{"train_examples": 203450, "cond_dim": 192, "num_experts": 8, "patch_size": [2, 2], "optimizer": "muon", "weight_decay": 0.004}
Rows from expert 7 of block 3, named by matrix and row number. Rows with one number belong to one neuron. Each number is 500 + 50 x the weight over its row's rms, rounded and kept within 0 to 999. All counts start at 0. Numbers have three digits each. After the name is the row's rms in percent of the matrix's.
# gate: expert gate (model.blocks.3.mlp.gate, 8x192x192), inputs 96-191
# up: expert up (model.blocks.3.mlp.up, 8x192x192), inputs 96-191
# down: expert down (model.blocks.3.mlp.down, 8x192x192, transposed), outputs 96-191
gate.119 098:448568574486524568520525528563611613469464452470554542497486438554571528457482504571541485563634466460449505505498424523493474503536463524528416466538496505426530503566467505430510549508408536529470500494468463548489528518530582580517496554409488473465520434567520398494423482589507483494
gate.120 095:506467550489510497429628490520562541520541524531528492640549418467398533482458353473528464571555507543512550580498615446496485513478482416461483397559502494516406489477467466424507477535520439482497458402416513534525436541550488494466592508474479544532513519492547446497479492472502565490
gate.121 087:572456562463525459553583486538498556523520535425412545494480551495469611437519504550524466450505488555435499603473559523436384463464473504425493497502510518525421534507500529508499455440462574557461526457522479529515523589456565529434450409529561534495459490463529458436561492490526634454
gate.122 094:484536533524507551485459492496516604457447466506583538454532433535456458388474429534536516493640469546477537545536487604529484539622537458567511429455565508587487518554387436562474354542586466544485506493535484549499508513499562528514533542497480486556495529531534568491504547529490461538
gate.123 109:465582476566529579532526506501479565494399423541554498507432515535434449590561456439445544400519533528544480495478428489548516532551429522565507490637531517479547543451408517478487504532563491510519436597496386547536524490497554442420516545471475547511521578448544416546367507515475441512
gate.124 106:460511469451528499583482561576519449533445514535449486509519466497488468595506513464479413514549470527520501552538486458578519587418484481576474482401518511434512455567583444449541450452585536486498560557486600519532513542458383499519415492451589477463490443602577439507622522541509514476
gate.125 104:433494563461530573584567549514472407452491556551523524462551453552534461523502569488543530513517506493522574430491558548524446503421542524556515458383522483463541483476547471410444466529521584571503541476476590498519485476501519494500444436479551538511510506594531544509440495439482551516
gate.126 114:451504433523409530412521488466490492531482557609527518490535555459464443614409514471480502584513525435534481504544464427482506646423570500558579483551519555542527533552402500557497465482490453552418456557567571460490566482567489500532470562503493521562473587476541459420545477504482526527
gate.127 094:506489443523430446377525595553577487500472501516303412412505534542476520451473493513589472523539486544420520454560528454484499473556537430505536515516587539451536590512544514480497489522455540464442497415488409557463496544489547484512522454509446503509442468471483465558489517490514419486
gate.128 102:480533473504463537528493560508470410454469536548520489479368570509440457619494397482503535528470471486540421610474495554446502497496471493516482513451498492557475487562485410517474471508637499461557527453520423490574543529481491556515394395533469474434439458510512534515580473556427408534
gate.129 095:469624527549557488611460530484442425531462551514471579436570547513501520533431492521546490523485570510505549460503490524465437523482501508527492489501536475403512597420550564478477522580536547542440632500531473586504462424544501525494452554462476523526477509501486492511493464512493466380
gate.130 091:537539536522458531526512514481430510501472382566494430517542527481548462424447434507540421520481520492564454404516521566510505490478517580418488576459501542470541523441416551488536395530663596493407509561499504563443478480569442497550474445414431480477513524548475586481458507456548586522
gate.131 102:526495541520515552467561550512532431541404485511530498503526413569545444500544502464546420480554503536503489450455534537511456605400550507426506522416544478627538439564359573534526526484479598453579553466428616561442496506555413553534468425461526491511446496519525469469524510461535503510
gate.132 127:530482516420550572474485556412559512546576472522462527502501524424502514610443493515474420467421523439522442562476565469551448335469545612554486539467483522529512469522536547509509458445543416590488461575516497514514509374641585503498388522538503585462559384506516459503536438462446555412
gate.133 054:428517489466474586486587493591470429501428535443468509427550437595476436513534636557548446544484549477483491529476544434493502551551544476493409442440414525496680432462573561461473475508407513547442453489454451507513526536477434587466446424503560504501492577517586536513527527576432532458
gate.134 075:543570527431510448516555536578445515504457474522460463560514517456543480455438561534506437555503563522505505507511388517519497497592595512535492536403532486477468579481486470480519468454471616450460523407513524624444488477476505470534541520619603492568470518400411524396466468525545505513
gate.135 109:499598406433513456559460482503517516563439499432575483486430510544457470510490549533480403509534518555416436512527410459601490550442413536443486514392503479538547481496518567558504507510496679565428550323447462582515509484498455519490469429394491566563500391482525426608426526554526510478
gate.136 107:510586519456501404508452591554545542484461503600549489587436463459464392473470497501458467441595527422525509492493368556504513508485515500480521513430460547527487447458545521470474412495488522438469502492549490458569477502551435555492515526469502533446529518532533533450539501539507463524
gate.137 102:504556534431483520428563463510568538481530427422474476521492466481490506470542438529473456478484517557437401507465557429462536494503582565475491478588479527550545422518450488449532486464556480485495426553471493577514550445640399461485585562499440510449409477481489523636496534423443503519
gate.138 105:516537494463493508442440475599504540500554429568543528485566506419501534412398452463510469492573544547457451512586477505576557523466491445557540530490523474503420528494376531503419499459478564531504412547456482458518553464453481589455437499535440440462536573563467418523417476499435458463
gate.139 104:556474492576518593517432510493442466426488469453519456517561554385455515547505493534520422490489574487479368541518462535492536558459479569527507538498504542465464542449458578497438451480533673521487466472501487460522514486440544486441511478401526508542512495497479539456515506548430469470
gate.140 104:420555445543497586436480566459436502489563518557475489446534526499503407527514487497474548452547530321489487467482511577513490463418541477515517592548442457451535497519491578505468531512487454495560452545556505433549553471463462495451348474511585447380456394556477540426489447426509512485
gate.141 092:562593570437513474551530531541502362513527608496478519499619520477497446358568470586544557541438552518561448489456493565517456443511506553557471583430519538440449461513523486590509446518577566453589525614462429564502483485452496455558511515391492499527499486464517501493510508458515564453
gate.142 095:476554508499540561429553516494527409488434495480502485529403475481465510416625520561557500440473503467470481506501656528565467484516467506558496538601511472552550532498498462466520483514440567459550541518480464423491497554570420413508510498558579438434484485402462440440366447426435540527
gate.143 106:439530473472431429519509429598537412476478521500537463489463574524561578489395504628484457506559490483529535490503488456472546482420544573482443587483516514381371511436552456480469579530576525528480550491430427425507527539403587486457538477421497513464554461592462557554539494548597495470
gate.144 113:529495429526570495389554514485502472477445544445506469548636514541473354379523547459501451491622452543553526553501485601564523556531490552591477530412457500569479427490429500557486517510431460496570554447445523529524508546518501501442481456512449517499448521425415463433466503474493394592
gate.145 108:579569468438513543496416457527502510479386542483431536511439490528503445547473371554525509496493513523521469586515441439490513530506513511499484535492491520489503536594420413432511494495580518567485459431563331578540476512542432488489537477327487500525542491460523462485599463436517532530
gate.146 113:499579514504503546475460571572416570478504484517601508503412539488610504520503506570475470513465453515496525473510392570527473490445559433537517573486515468533542554544576551526531529498479557377495547469512423513458527443502578483464497447465477601458503533600489492496485469515436422529
gate.147 105:575565416502442550614510637567429468470398464518577471478551419499466535563486518479556323523481510557605414590482443546551462478442388480500487596414501492497519476467527555538512478488511516551451515420456579443533489475459550448469481481377528588481530428530520481498481509491481481565
gate.148 102:456434540480431466485470494538443386551375535527520449416473559548565561441430424522491449524539544479487515450468552524452492393463480426467512508508510502437519467469493481540497425461481483458500440547505534513488455439595446488551373503487426546419587429562454428458616491553500503583
gate.149 103:420621527526577563453529528420473463578489515574573569457517419582581515519418365553548513477546467455495495438461569451552521383473609498463514486530499492492447541453443461467484510454482380561370463478498607496514462421526496563516475510524499515457563535503508432555559442442551450461
gate.150 095:552525585529467518602503480497503524566407579533501511504525449471562541480413534588466425550463466454487424492466523520356511425587457510479484434505545499497473446492557491486488517437529540468427533479500436445547549539597534502462556511587547443467523501593473507531546467533499531527
gate.151 092:524505414514480553512486499555493597539398533461506531501575531582526541526464562416499486561545494495538538557444469411436523573487555488555510443472546545516492535350507602570462415483555471487503523419491532500514473445493457531548522519492492577534516676532545427546505523521409556437
gate.152 084:486532567500436535600627401464473476491430502537569450513496498518542540567489432527545515593432472529417478561460564546519524446505566580523504535499501589508579445541402459479474434471387536553453509449618453533506517527485413486518373462549459481471510522552489423417497472535463473429
gate.153 094:402381563532448438522526523469576453506522513504496507595469605556430525500568528515499626504591565449535506571477406493493535543471484528492441603515464471497553405542499485543518571495430594573500441539433583528469488481512419406435474596503453537334551420460546456592474510553494451553
gate.154 108:531575527511462610532449579509493498505489505537603497532455508550542386527521452526573452540543482511501446503516431538537510596471480478550545560472545492492450457451476563551479420511566640479560457489508592528516511464644563553478494399388465544465530476538480524451585516447412563539
gate.155 105:369460387493459558546499448502555426550495467566495542546421514419454481515431534538570502490478468418488512390471528514598554499524439415589529552413511482446487522457457417529505491484517502572439479557523509464527452498466463575433423492489612487538519569546588487366480523540455504488
gate.156 112:435612491496485512536514521430552352525373530453531470484394488459522560508437444432519398551494521381483589466491592521469514602483585461528486475563561493491481481512398492444500446499471377506443529550460469592523432508500461548513487509480489502504525527364612489463559522561516485473
gate.157 098:548542513577378425494426492352568501525426501464434491453484502469518591431488494550479520496514525488490512467506494483566455470537530485522489464436502519497522527517555452480531541518424555533590522499487550451493533472526458539598482390495603449515480500492469559409528430584480556579
gate.158 092:481547409487459600483548464598457524516507483559576438538466479517497505396512494518536512509479475484581476522526514431505515518458595446507523505530479439485451509491522437569455497455545545526500435527568610523481485470582556530425524538527564433446551479586573452510599448343534447445
gate.159 123:487537528525474581439529555463492489533506510603569497545499481566565375652463474440490418492551478486493533547504541529554557589525495551496495519491514483513602536432499477523540475494451666499505572462513517593470476439492571537513487425478524566519450520440563484373439456424527515422
gate.160 098:526493564512504546586522530513430442498381458443507535463575566499550411479496559530513512482450558422538555529439539461558512550447492433544477481580505461530537513514442441415535536517522442462575415495532437431537501572451502496480477458523581480483552464494567469485577542486551536482
gate.161 091:519603424543368485519531521514551505495480401515489509501453499561440476576529485394466460534434499479486621503471420442467552580492561604480569412684514512475456531526469505604532472508465529466422500546571526559531459495522588501445520541545492515487528482505553483575564531520481420419
gate.162 109:486521503455580604428556532486478468472423553487492540551461567516476482499454490517471424503579521430529368606494479473567482507525410491538472488586495491555470516499532455603500553490596552480601420474526500522515478574531553478519434458534434470421535447403470470528517507486493540534
gate.163 101:415649521523515502510380563453584539516481460522425529479459446508481498565524558473582569544547537493561559573521415533469451529428521524488493533559563498539434534417464457544484504479605537471490555514477440602452502509452570528454453426457433558562465500476502379491436559505575473486
up.119 099:413561541476534534514545556558542596552479479534456552496403420616557492473504504554487519544580491419466512470489497495533458560515464522445423455524498520500555468559427459470482508490412531472496472515447555499495542531555568509492534521451486518501445463520521471467425465558502372535
up.120 087:543552406497482449506381580506483476526461396410470483369487581544521537430606494552560432470464462497446436471521482517438576512507518516448605556538460541475541578533497546581476449446443535457379544524547372546598514504483467505507392451526429492486436507431473516466562522510470524519
up.121 090:536503477429438623498535466450558492473485498421427543556458595484484586590457397483524559500383490564499473532498579488502555442512508543520452570500467587557484535490498461543545532471498504566466461522467468453517518536494532518557386574518412561530523424538513456477540538522486536449
up.122 083:507514493526496568456524496575515555365435515524449460534497509536486443394422449473523527572580544520510480556538417599481535568635522512546497436504609511578463537549460432583517387573567486510519580529557516518471538468511580425457473548511461492566547467490531544462538519517519462436
up.123 117:585555475466457532597448503469539544512454572516555493460504511531512609578399569479495482490541463569487567545484490488548524540418541456531466595410485448568473565484559489422480432522339529543512530458425505402553437506451438538486416452564550531551496490527515520506488533635547557495
up.124 098:492515428544500498447424411479487568471495452443498536494482534535513594386501482600504564412406520494464577524496468463530495528538503491474515545610487475535491531487508528484492577510514494563557375519504409552438545520495459512522581465444432500489475610411419515611423468457472512439
up.125 099:455515515441577572585546563495489408496572502517414475480514491494545487484456489546550473432540495519486519421496519549545538437509557539408466550426503515477435464503587495527515535549522590445521471431469549520513494518433487496499504379490599505548495483616506453557345473523462501487
up.126 100:550442492549493557472469463465543445487470388563444502473515562504475453463499492541470494496405539471517580468540490442484526632427494491517596584533536474549532519561427477556485508518507488460483431594551480438509534472560527511503533596438482450551413553473394537453503524396408522527
up.127 086:435544531501586494478542440416482549521496542449486537497521577576492532613538495483528520491464526499471407583444493485426471576530395532495547389455461474452562495537551430511465478516512441496627469529507385506540485448500483517486522543440420518476478446528466558495510610506525442476
up.128 101:610443491539464513461457400470493574580539537530429523554615545455546511428503533463542510556600540437524488510513427478504471495513485526460483555431446477513507547479502476475504525526443546493496498521445517491460473517496541476487640607431523462506572538443513507550440462474523587503
up.129 094:508502504577492414592545446490480357532476523519406430471562458555532481613550488464481481487424560609468525420424510583520434537543490511438588532507517428506442490521481422506457446513464544515528575460455443581592486412527385432402522502478440525485513515532483531484532519434476511551
up.130 092:569545526573506493483499498385476443526515505574498492524521519453498408374520487454494519461403508479449504468458542561532521628503472507451547556508465522458556565459480568523518396517574600471544486504498528484430467449450519493563430415385503504520507413540529505472479507450557572480
up.131 101:448582528487395440467355468538466566530533579470422501491422563491514542565463468506508566508439509477466447535565456463430523508536529464513500493618507476501454458530604560475449464482510406469475441498555456447503484440444594443541528486448447480444521523503489548576488564528452445514
up.132 101:512623517493570429496505486604402620482480508439608528437546439540561488613463485495482483484499513485476525515488476368474533546507504475485510500453471469491501497445493497523508567534442474568495537524526449496467534456521371494575517494527450468483513610416445615550504543491505422423
up.133 078:543543421488471492537544538532543405560476564671386460506530437461566424552541494488491518549505543433530484567418486474463498538459481501575502482522515481396479570477434388515514589478526446506476547541499544504536518476492433603547419568443598420407508434522407430579497446470475485477
up.134 072:514472447501416581493534413452582540530570407549509576553493518487497518483537503505523499494594524452478543472495618509433464413496467556524437543488463508435517458545500449538476545506564500517539439584543489569455518501527490511529387516495508568451559470552446545534477509504525421489
up.135 107:438430606496437372428558469556498516484533460461556518476561525490568574449497506427575606538493537462585551453485562566555486532470530510504536602518501537464395542464454616537466504467528542472479480468429495406523492545509498509498519534508530473440464491499524514473562394464451571535
up.136 101:474498529492491493407568441537530513462467512397467535500475465489561596483500476512487467456464514502539474492445608485485430564550517478539487432563526489440499498490489427484512656497476454609500470486448420502459536461487532471492495463588472441575473493508529437571415471498520487512
up.137 115:482649553514548565572568399469471594504456500501513497516509553533518533548596583453448452472511493503437425552500530464441455599502492526548581455555514456454517524449419582527527442469493489437535421542544567508515546488612424533489452556466496518389465592425554468523437457539372540571
up.138 087:493426479571564511535488490458505515526464481444430465518487539504444456601547492510554474484430426562531565451434447506566508540557478583477410512501502469520548532502585544550526565569543483503545505448453490571485465604520497439546586426444606579555434468468454515425622498518563432589
up.139 107:503439517561474504559458539468479485519459462517502467510624456602511412499498566466498410502531411553462577509536446438480485459481527512476462540442551427487579481581486563468547499538519597503453546439471524534468441511522504523479492383552467509458540454480467599490480554468584493603
up.140 100:581445478432506413597570488572595499549434450523514513478508446463498467456491515528538476521439468646495531507453538476478425572546457490514516423400553491550423499487533406435512418455444499450471482471453501506457447522571491504541621523476478491541520627426552437605537530596520518506
up.141 099:398586513612519565564504449550450465539547608568514470422491439498486461451547413474471635477429509480504519551570570523416499422476513482505508521496492527380452508578537417499453580506564532448537497503516386576564487540540601508500470538505441536540452449561455535492502507468552554532
up.142 105:509456540491500474465503527508487534551499610464483486529443445525440440670419543519570534493468507512512476516501471431465472522614405510509481477409544479574532474452476490488513549532476577540510461432479497543502563455312609546477504524504404458642429523549451596490503461518515474476
up.143 099:528579530504600472502536550449559491463546489562524487542533570441510401487440568481496525436510489475480533491507545527494456566503426460541470464464437493504467451456423507404488522548397490434549563450473466492557485544439430581454509534431470480439521580378582469516502448459475606522
up.144 113:539442559456560539547514507443493510504516552474513513396474406444464589586510505495483561412400548583602454429470518460368492465502478479445524475416489464535500464518566506479511499438525492480435521530455375423536477527464451469496443518525491483442545491458494527615583483466451491452
up.145 111:566458478518453496549482554441478554518489490452576477464490494448371576428582533532509466494509494379488570524506518521601499528407615419474517515498505474531456472490495503460434474548452494532482460475472546517612496487525516474535473588466506567489517538415557545540399424511499540507
up.146 113:504567516568541453508372497574482422448485468469493485544447503477494493585492456489511422470503509507410570496493498601485538474562489565542472500451484550436508461474419710524535500525627525488513559413480483513445549529462601478472573446427553492546559612445518579541507491574445381500
up.147 114:458475486545485514402518413481448484491617504447375506496534526496500370466441485492442508497463497572457434461477497488445513460519464475531501402497462478489486496541356444519473504532558403456522496439555377515502505564441519526535562555525438445459503500416433534472633477395529412459
up.148 097:543507492506503469512462449452578597459601391440560502569549524424534468518515549461466596457433469485493397556548436493518460531489485635534443509477482464531460545509543514418483577558463523574526478477475509515458558572402559451453644495524517472530474576494529601527391494457493500491
up.149 106:451579523457499517504521567408516526542521510602460538511531485540550477454491500425499590518553444377500595449440565528622455415443592485521534519497470490589501577472446453469533492497494372546433518500496549524526460469537404580579479535551519544434487515484482367578452426481550504529
up.150 097:480517545471498544433540478501469486449429461458526538465425481437491479454482556610543548453574504557490523610555463498546542546473514396495505568494503445493598650524484577525508553533531530533528523453433467540441488511515561511478469471385486502499438382490505498468512554440492485527
up.151 094:456502532553493514601439525392543493447525529513494507571445495555470546558549541460453407498503533533525537491498487514444469510562476511477449536448490525529488539488500618593483508541421506433376494449486561550485499507528477495496499539429537501462547628429500438626345519496483410498
up.152 078:533491415452492398522549484456551587476477440518563506472551547539387453537553428514422560578523502498483476513548507596401485502423617498427519430551500495426498562498480471594538488468412563546528491454452567558552429504511505507599491445474447515544528617480461618410471545533526497553
up.153 099:367475519495489391455541524438534455458555556422502497505509628528429530461497531481497528487490511502486501505520443587485457512469472531482470574454508483390473494513476540521529462535447489479502461523459520496449487493539448442457495512495407618345481500476567499572503552479482510605
up.154 119:561471469485483415460465414493514420469556426461489492504445431468512610424597463522505579505517494523572582465511499493521571427531497522498492505519488578415477468483504591449464524549442531468523465651535437385600545467511404493431606526492545381484521592497540603468459479514451526547
up.155 100:641499544517543442405532484518419570521537504426476436473538518543515552460503463522444524531511530609528433590589474466446447507466549555444445448572478527594498516506536590498531543521447532445579518430522446557431551492526479431578507495512392568461454448476470506632489486464480485465
up.156 102:553420503527489504545477588444433613504555452518500526518645520532479444503431554446465631499496482530462463525441488517549496439490445563482538510449451475494495525473608444513548421471434542534577494466580540478504565386473483478530480546572412516493490527532450487495504457446472553558
up.157 099:573474565513467544553515518572511545518508547514495510520556502539589548574542504370537515469429500542507525473530497513446507568454440508472537386573552595473487431448476493502428528455492429494475575400550412482451460616379506475405502521489426517490503548464489502591523520464557522387
up.158 083:527487582462603435608541457414392506423600525440490562456501553451448508537461482478491451439556529476497512485483449578491456399522397610516563539475502502545553551466457624485464432585535492513509527510453440477563525593409458484517457494547537538537495451423469542433440498570537529397
up.159 131:559464525446475440354528475555499520488544553565527496511338478476490418713464474541512436566556496464486533617501452537433540484585479474471508539461513503536506517496568466515471542467526500457553511504465485527477488455559529487480542412429536468397508535513462441473500482483470549512
up.160 089:445485503491479520417587420564570569529528503535532495463534459505431535506600509430477481530572536548551545478522480509493479549488537607463525470400466496524563529480562530536465430545427493471533493468452563604497499458467443455427559530450522462553463494484433463599514520414483456553
up.161 099:466445574442522495442500444346549588474500503555477490513515464439441500524524531428482535493517448448522495554494598496542452502569461483545482449537420459571423481497430509472462520458535462513566526430429495493524478461477514540469485529582521455466488388456448453447506552533467560500
up.162 113:375480529553550481435594527588562506509451518540484503492369618541494450674399489369510453460440536469483455573449510453375519675445437418508475523549485528564561466516471467451488497523462528515497540523498465561500513522468544493491493533492467475444486467425449510576445523581468424496
up.163 112:433535549532507557568519478427513510471493540472411586461442503498484495545536488471564609572557513490488480476467480512403412456513530553475493475515512502508415501463536448564521471531658526522497561500455464484427457570512573489578582360528520497588491531459425558468389508460504464513
down.119 097:596578520545540532555492404549529567495559435547494469514533635549484555506474478455484504571505543511508427570445462556577502521648552453470485424564526564463451591415548502549515480439384533482553469506511476463559494418513468516502379420451639388506502496479439534490514456375503510523
down.120 101:412442502438554507439470560532503422506483476474517496502385476462373534466596498485577469526435418527513507614473551556548469523505459645516483486523504527541511501490599505466404526501493540552483546546573549463439478408473437524526524507460499475445480438416543566448526575476484472518
down.121 099:463411462528556441583456479436493555415457547516453438452564562552552427567530461611490600510550529420512546540546460515465507511390513465503498525493533447424509521475466394559519554472459477606599498532423430537542491546446472501460462513425578502489520447450423458538505501483509482538
down.122 095:491475462559478516495496475492507566467473497464497564476619501432575510521514532501548489487433493590485443441532535605461535460407538592495435447554511446393518618515499560584464555568543379486473388518567480505490473513447484543541420478531469541445474453561472399449425478483493465427
down.123 112:454515548550502488507528504545442505520506520517494531499443456497564383534473449501378446434417494515500469569472546544576511449466567489478497549490528551526432552534477525490520430488419473511449511535512512404504481361552442527440450593570453358474498544532461434568419492486496445491
down.124 097:413478530467429553509469405466460534503504483522543470501533414479524437635436471406528559566520604528551468473493516508561441400451463466554501495397478530508468470524513476436544491485597520422522594465451567517576545504516405496481490565456472566413486458466504492471569560591487564553
down.125 112:484494536516553626443474485456469433481483477458511533585589517432450397474513527540530549513438430478513417604612568488540461520500519604492540539529453499595474467478484552477516512494539495445482407510575427449536498486509437480577568637489506431418514468481478506419556483502481561579
down.126 103:538416480513483522475544465442508495494531478553548484474490544524507557511496481400529437501610520536448512496501558547509498595614474585470518528471453580519463564491509483528469413436522497476503525512562515370531553419446595477535501472546496493339462534590492514528490523372533527459
down.127 096:500534512432481426464479413529531579562499576517605535446517529423488530468488501530533435566484449507561583433398473490438450552462466532487479513513484455398470478563513438469476460404507569413519685496436500508577516593500445491535520545476492492479477463543453448561531528504510560481
down.128 092:594492549468542516559540531478479567452426449476451515546599492476492451551392497491485594510523531461563525590529428509508512456458585505481543517451521532427485483455479495438511511526461504455445504517497442477557499568501457508555421462479499435438512539408449461410447468512501530478
down.129 092:534496407467469498527473473492585483445479411483492470529515563562462568394523565491419488566460480508431505631462580447511489554444481489521494432456482543493458584440478544585479455469420573518473405503539529508506517452489577444474564524483458527582513515489460483490546429631500482589
down.130 093:505553564506559556560478436552511525493562507523425515473523471547453426556538510551465448581516436481453477479539557562473521611497517539534482503391550507458514522488413511541490594537428425570336553486481506567498517474531505472464417575494508564570512492488543548441449594495492546544
down.131 107:389397488515511503373547499584388549515516516557484505419460450560528483558540417610471444518518510495515488413533572474437505415410466447510464466446478420458501550486379461396460468521537451455541608444555539406487505560500539477578573442532486570459500638529502549559566499451473529505
down.132 099:404579552520589492406518511586430603471571385425490461512571479455441507510568497509529484443515571564560468525477487487479505507569490559506509554497506498454529479715503355482520554466512495480495460550478483434554501573587527514541484464511519475516504438494508553480491464552445398482
down.133 062:491456492539481543531478486580512577521467477474511533497516448494508414504452480451505474555524469448505545535559504571511424495356546408498466598603539506432498517509509538494536531570532532462537515404618427482463530444468453495594501655445494540422500389538467413503523579506606561462
down.134 082:462453526456460540518486626547482505442576509442460511515494497497496420492445483472461462607458523386482600408537523485464532517434566560410464572522543516534634521503521456479582349518538482521518383471490551511562535460516483443597500443427516433625437445490481564461539468494498575464
down.135 102:439562480512426487553560457454568420482440504511508447569583505471464543464546487560497537479500437471457502413462547435547493450432503478467569444576461509487490467483454421515448570499479450477516617459449464522493503501548624500544504587497491583442534450480427507544488580510518582553
down.136 105:506510471525480500590468522475563434476532490542510425511399560467513515507547599535444511432565584547508427572481630390578494487453535435518522465412493505484499529464439549555513489527514601490590459429467506549497480458504437506468492365441559482454533430438518448529604456415480505452
down.137 107:478446477484523587476517565476512468492483519529487460465551501497411594478411537516457486546472538400525552500462570499546481560514504588443541469535511500551483556485479412591503526481567444504550478495578391573524519444539496515542548440445637506483502553482438456432507489514540511575
down.138 098:431418541505504552501505532477500406539488555545492527563381513506455550483475496503456524525542530512442509432463514524486516566520515557533481514639578501555444461472496528515466487494500600495461485548514524534458525405466411503479518547502507511556500564500570456484573531420482597494
down.139 098:525575538542515560494537478528486582512497421539516402484581599398449512489515472543518498492482590487526372532420517444438474500534524533437516419501546566484518545504455501582509518486499544500449470497488431522560507455566563426524537410491548521606518436508551530493507467591570452528
down.140 104:467380542578594476518454454487452482529413572565511520482587470594470397556426539465521572472481486558506529503531488522476559530434532541617488614472483432418514409559493535483511578430455554541480516466512493518430459536488518474512467527461457565500515391518449525475418505486465488507
down.141 096:499522489429438459478554507548512421494497489516467466449431489409503537467592449463500528512469514525456479470435567464537555483484518500428483442450583517457518569459467506468497477467533409518490414440424426534556498584447503482517559489551522503379518491533532458444516405502474612492
down.142 094:524496551567474413426444471565500548556531433491543550526513437478523554447484511483503509555521454648476421489489528370539547514523485457503500646484514395509325518452480488472587444538616519494502471521456534509495457524583621486483530472510468486463503471533504447562412473438534512541
down.143 092:470506488572568515454571506503531542446557401531454560474594481604513482537529464571521390500528505598481460472533535523323466576483483478407511520543521506466505522489492480545540453549492512488512524477449456511510525591485505509468518527409550568482494623437484538421541552517476562463
down.144 101:524603557481620448579512545415486535528590421482571508481420594557501392428475547525500514560503516513528427525441606383451494472532523530493500545456473489546621487385527465559586523498532636476501503536427500485489490491546578538462485569496468409435469511496484413525514448512485523597
down.145 110:445464435583521462519526442485525639505475543471529463567467450490523471512586407532529503515564435513476521537540403530433536485493454467525553598504471486501446550520522522561488517538423545443546456454455545459549538513367588458491485455513592473444503538544465445433434526498498470511
down.146 109:519462553546430507421457456554496592522432495463517523534444437407547454564469549476481584572546521467510559459527490530597467492457472474475505591514448513552440533553481551373507444448551498592439464521495491408456507383532536487496409507573436581519494547444480373519558505480530543541
down.147 102:453538479503495495503513466442593438486555467507384523461484451512539516455516567497462401464592587560500440480494471468393475454517469436525530530465505494511510566466470442520472500487465567442505477498503564585485485484547575466494433389479600568462535560370361459555580507596554544456
down.148 085:425427546457586514543543418496434623521553458444511486475453488512529544513517533553471597539518523501487448501543451499502505604501548521500410465421491412505479472488513526436523509448516477488584616542568536515465577461591479544560512487514363467502506425556522514500457528479501589494
down.149 104:601572542476411458404564474553536483490504447534551558508544691363491555537526433463492550536432557562481463485516541449565466406567481527532509499489480529383478494529435423519488504463542593510471534529510437422460524496542506505475512573507539443501480538460529536555514489521501389479
down.150 100:445573455504552572495532496620511497495510551524487480490543613484568435528447406404438513516498592586445512384467441491404441584520493479498541448450462468475436504546426513520466539535513484554562555530551467440525479442460466540486504388503438516562465469365389523502583551535536552510
down.151 092:531480476448439419540581470530471508469507437520514439547455503467519441524507452480543447609437502568465484463568515523527572539473495448609479369603498539500509501551419488453446505466534492521508518440494493588519544465481480424618492414566511573584521445556446442482454440393517490566
down.152 087:513440501433560483493518448583595512434450523501531542530425553484509448475531559436554547464475482527449596423518476528462518432585483549578535443473471517533467543489429636528512485479467411520461495509534475480535486457485528506464426552518488548553459504521484385504572511460473532463
down.153 102:562363495441520510547510503512523543457497546569456511478515394458496391569497459525484568555479540433494501549562482508453555477599467560515494540437502591516499620558366466534507466580464356457501580555464458512517497589423511516420489515537516495540481546460409513443444477577556611489
down.154 106:610599438449397520556489429442461483468488522433557535508508477458452534546458589474453669576540487526482628440519552533447519513507561561494523576445479416487493408492576501320485499551533399610517509459470488403471510406505532476552453608547463438442519449518573480469526540491500456496
down.155 093:483528476464515421519478513558564475583536566523443496548545542463496465548532488431449575538449633561441486399500431500357483526463477543486501496480511467458493467488465538519522551465540492539496493570532421501434491471537430443455485520470638493565505473458422544504450466554515488558
down.156 100:544383510506545447468485479552523564485486536499566450493516568443508546495487481456434668500458542476505498500538476381482505480494499526500479544522566416410400452469517531438516475575604494519514440474472489427431512440576460570472556546474540503565503492622561480492474458514497567538
down.157 102:533493432347487534616551476496465456449571446550484544469461506506471504406480492540487405590511507548454487472588555545478506534532467470502548525525545530502459554463579448528482560392554437481454513499434501512473478542551632508484642449534468555469455493472509515488456548547419480495
down.158 092:497470492603495450464532480472502481538461571474557559477504539472421534559514508424487498612492436393523473523516486482517511511478542527418552530492502438496513557391580545482485414489576477475440490493405568485495495424471515538419458614522496530643501497487539470522453459463477518441
down.159 115:354452519475540470592532512414518492518502531516447475492424547553490566343509518566452460486498454464548436424434498445495493577493531521531522490495479509507576487467479447575496452487499527437467493483558483504516518525429545482519415498420449455546486451539440515479532490533506596539
down.160 100:471515508449405521411479491544482583519507501409549449497532537493415609473439470470505517490459456501452504498435532588432495499446538518570461540502435486461458496531484579451542524522463492525563526415404523450471518521520505480401418485674496529444483527527515411507535521640505535550
down.161 097:498563527498634484464532555513484600480486515517452581539565492598472553399497472572501483544510499543489418478490490511485504609434482494580605557442510434490439481418510434490505453524502427482554621537442563490444516537449466538521581504490469466513451528485435574371439530518528547517
down.162 119:511504498462498508395457513473559551476525452485505482502583451387461522521476460378459459514541397407549481577531631471446550532536522547517541500484490481574476482477548420488544497468620523463474469511511467501516488498547544543489573550449511642499504473622579441506521517437506471561
down.163 097:502575433566477458504528448546429532505461515561484490483497482500382560526540578501539495443476542633501459469474474458546528594572539507473489413434455425520539507444527490562515445530476370430532431485503607549471509462516466534511466681555490501576523475576564470518496489553482526468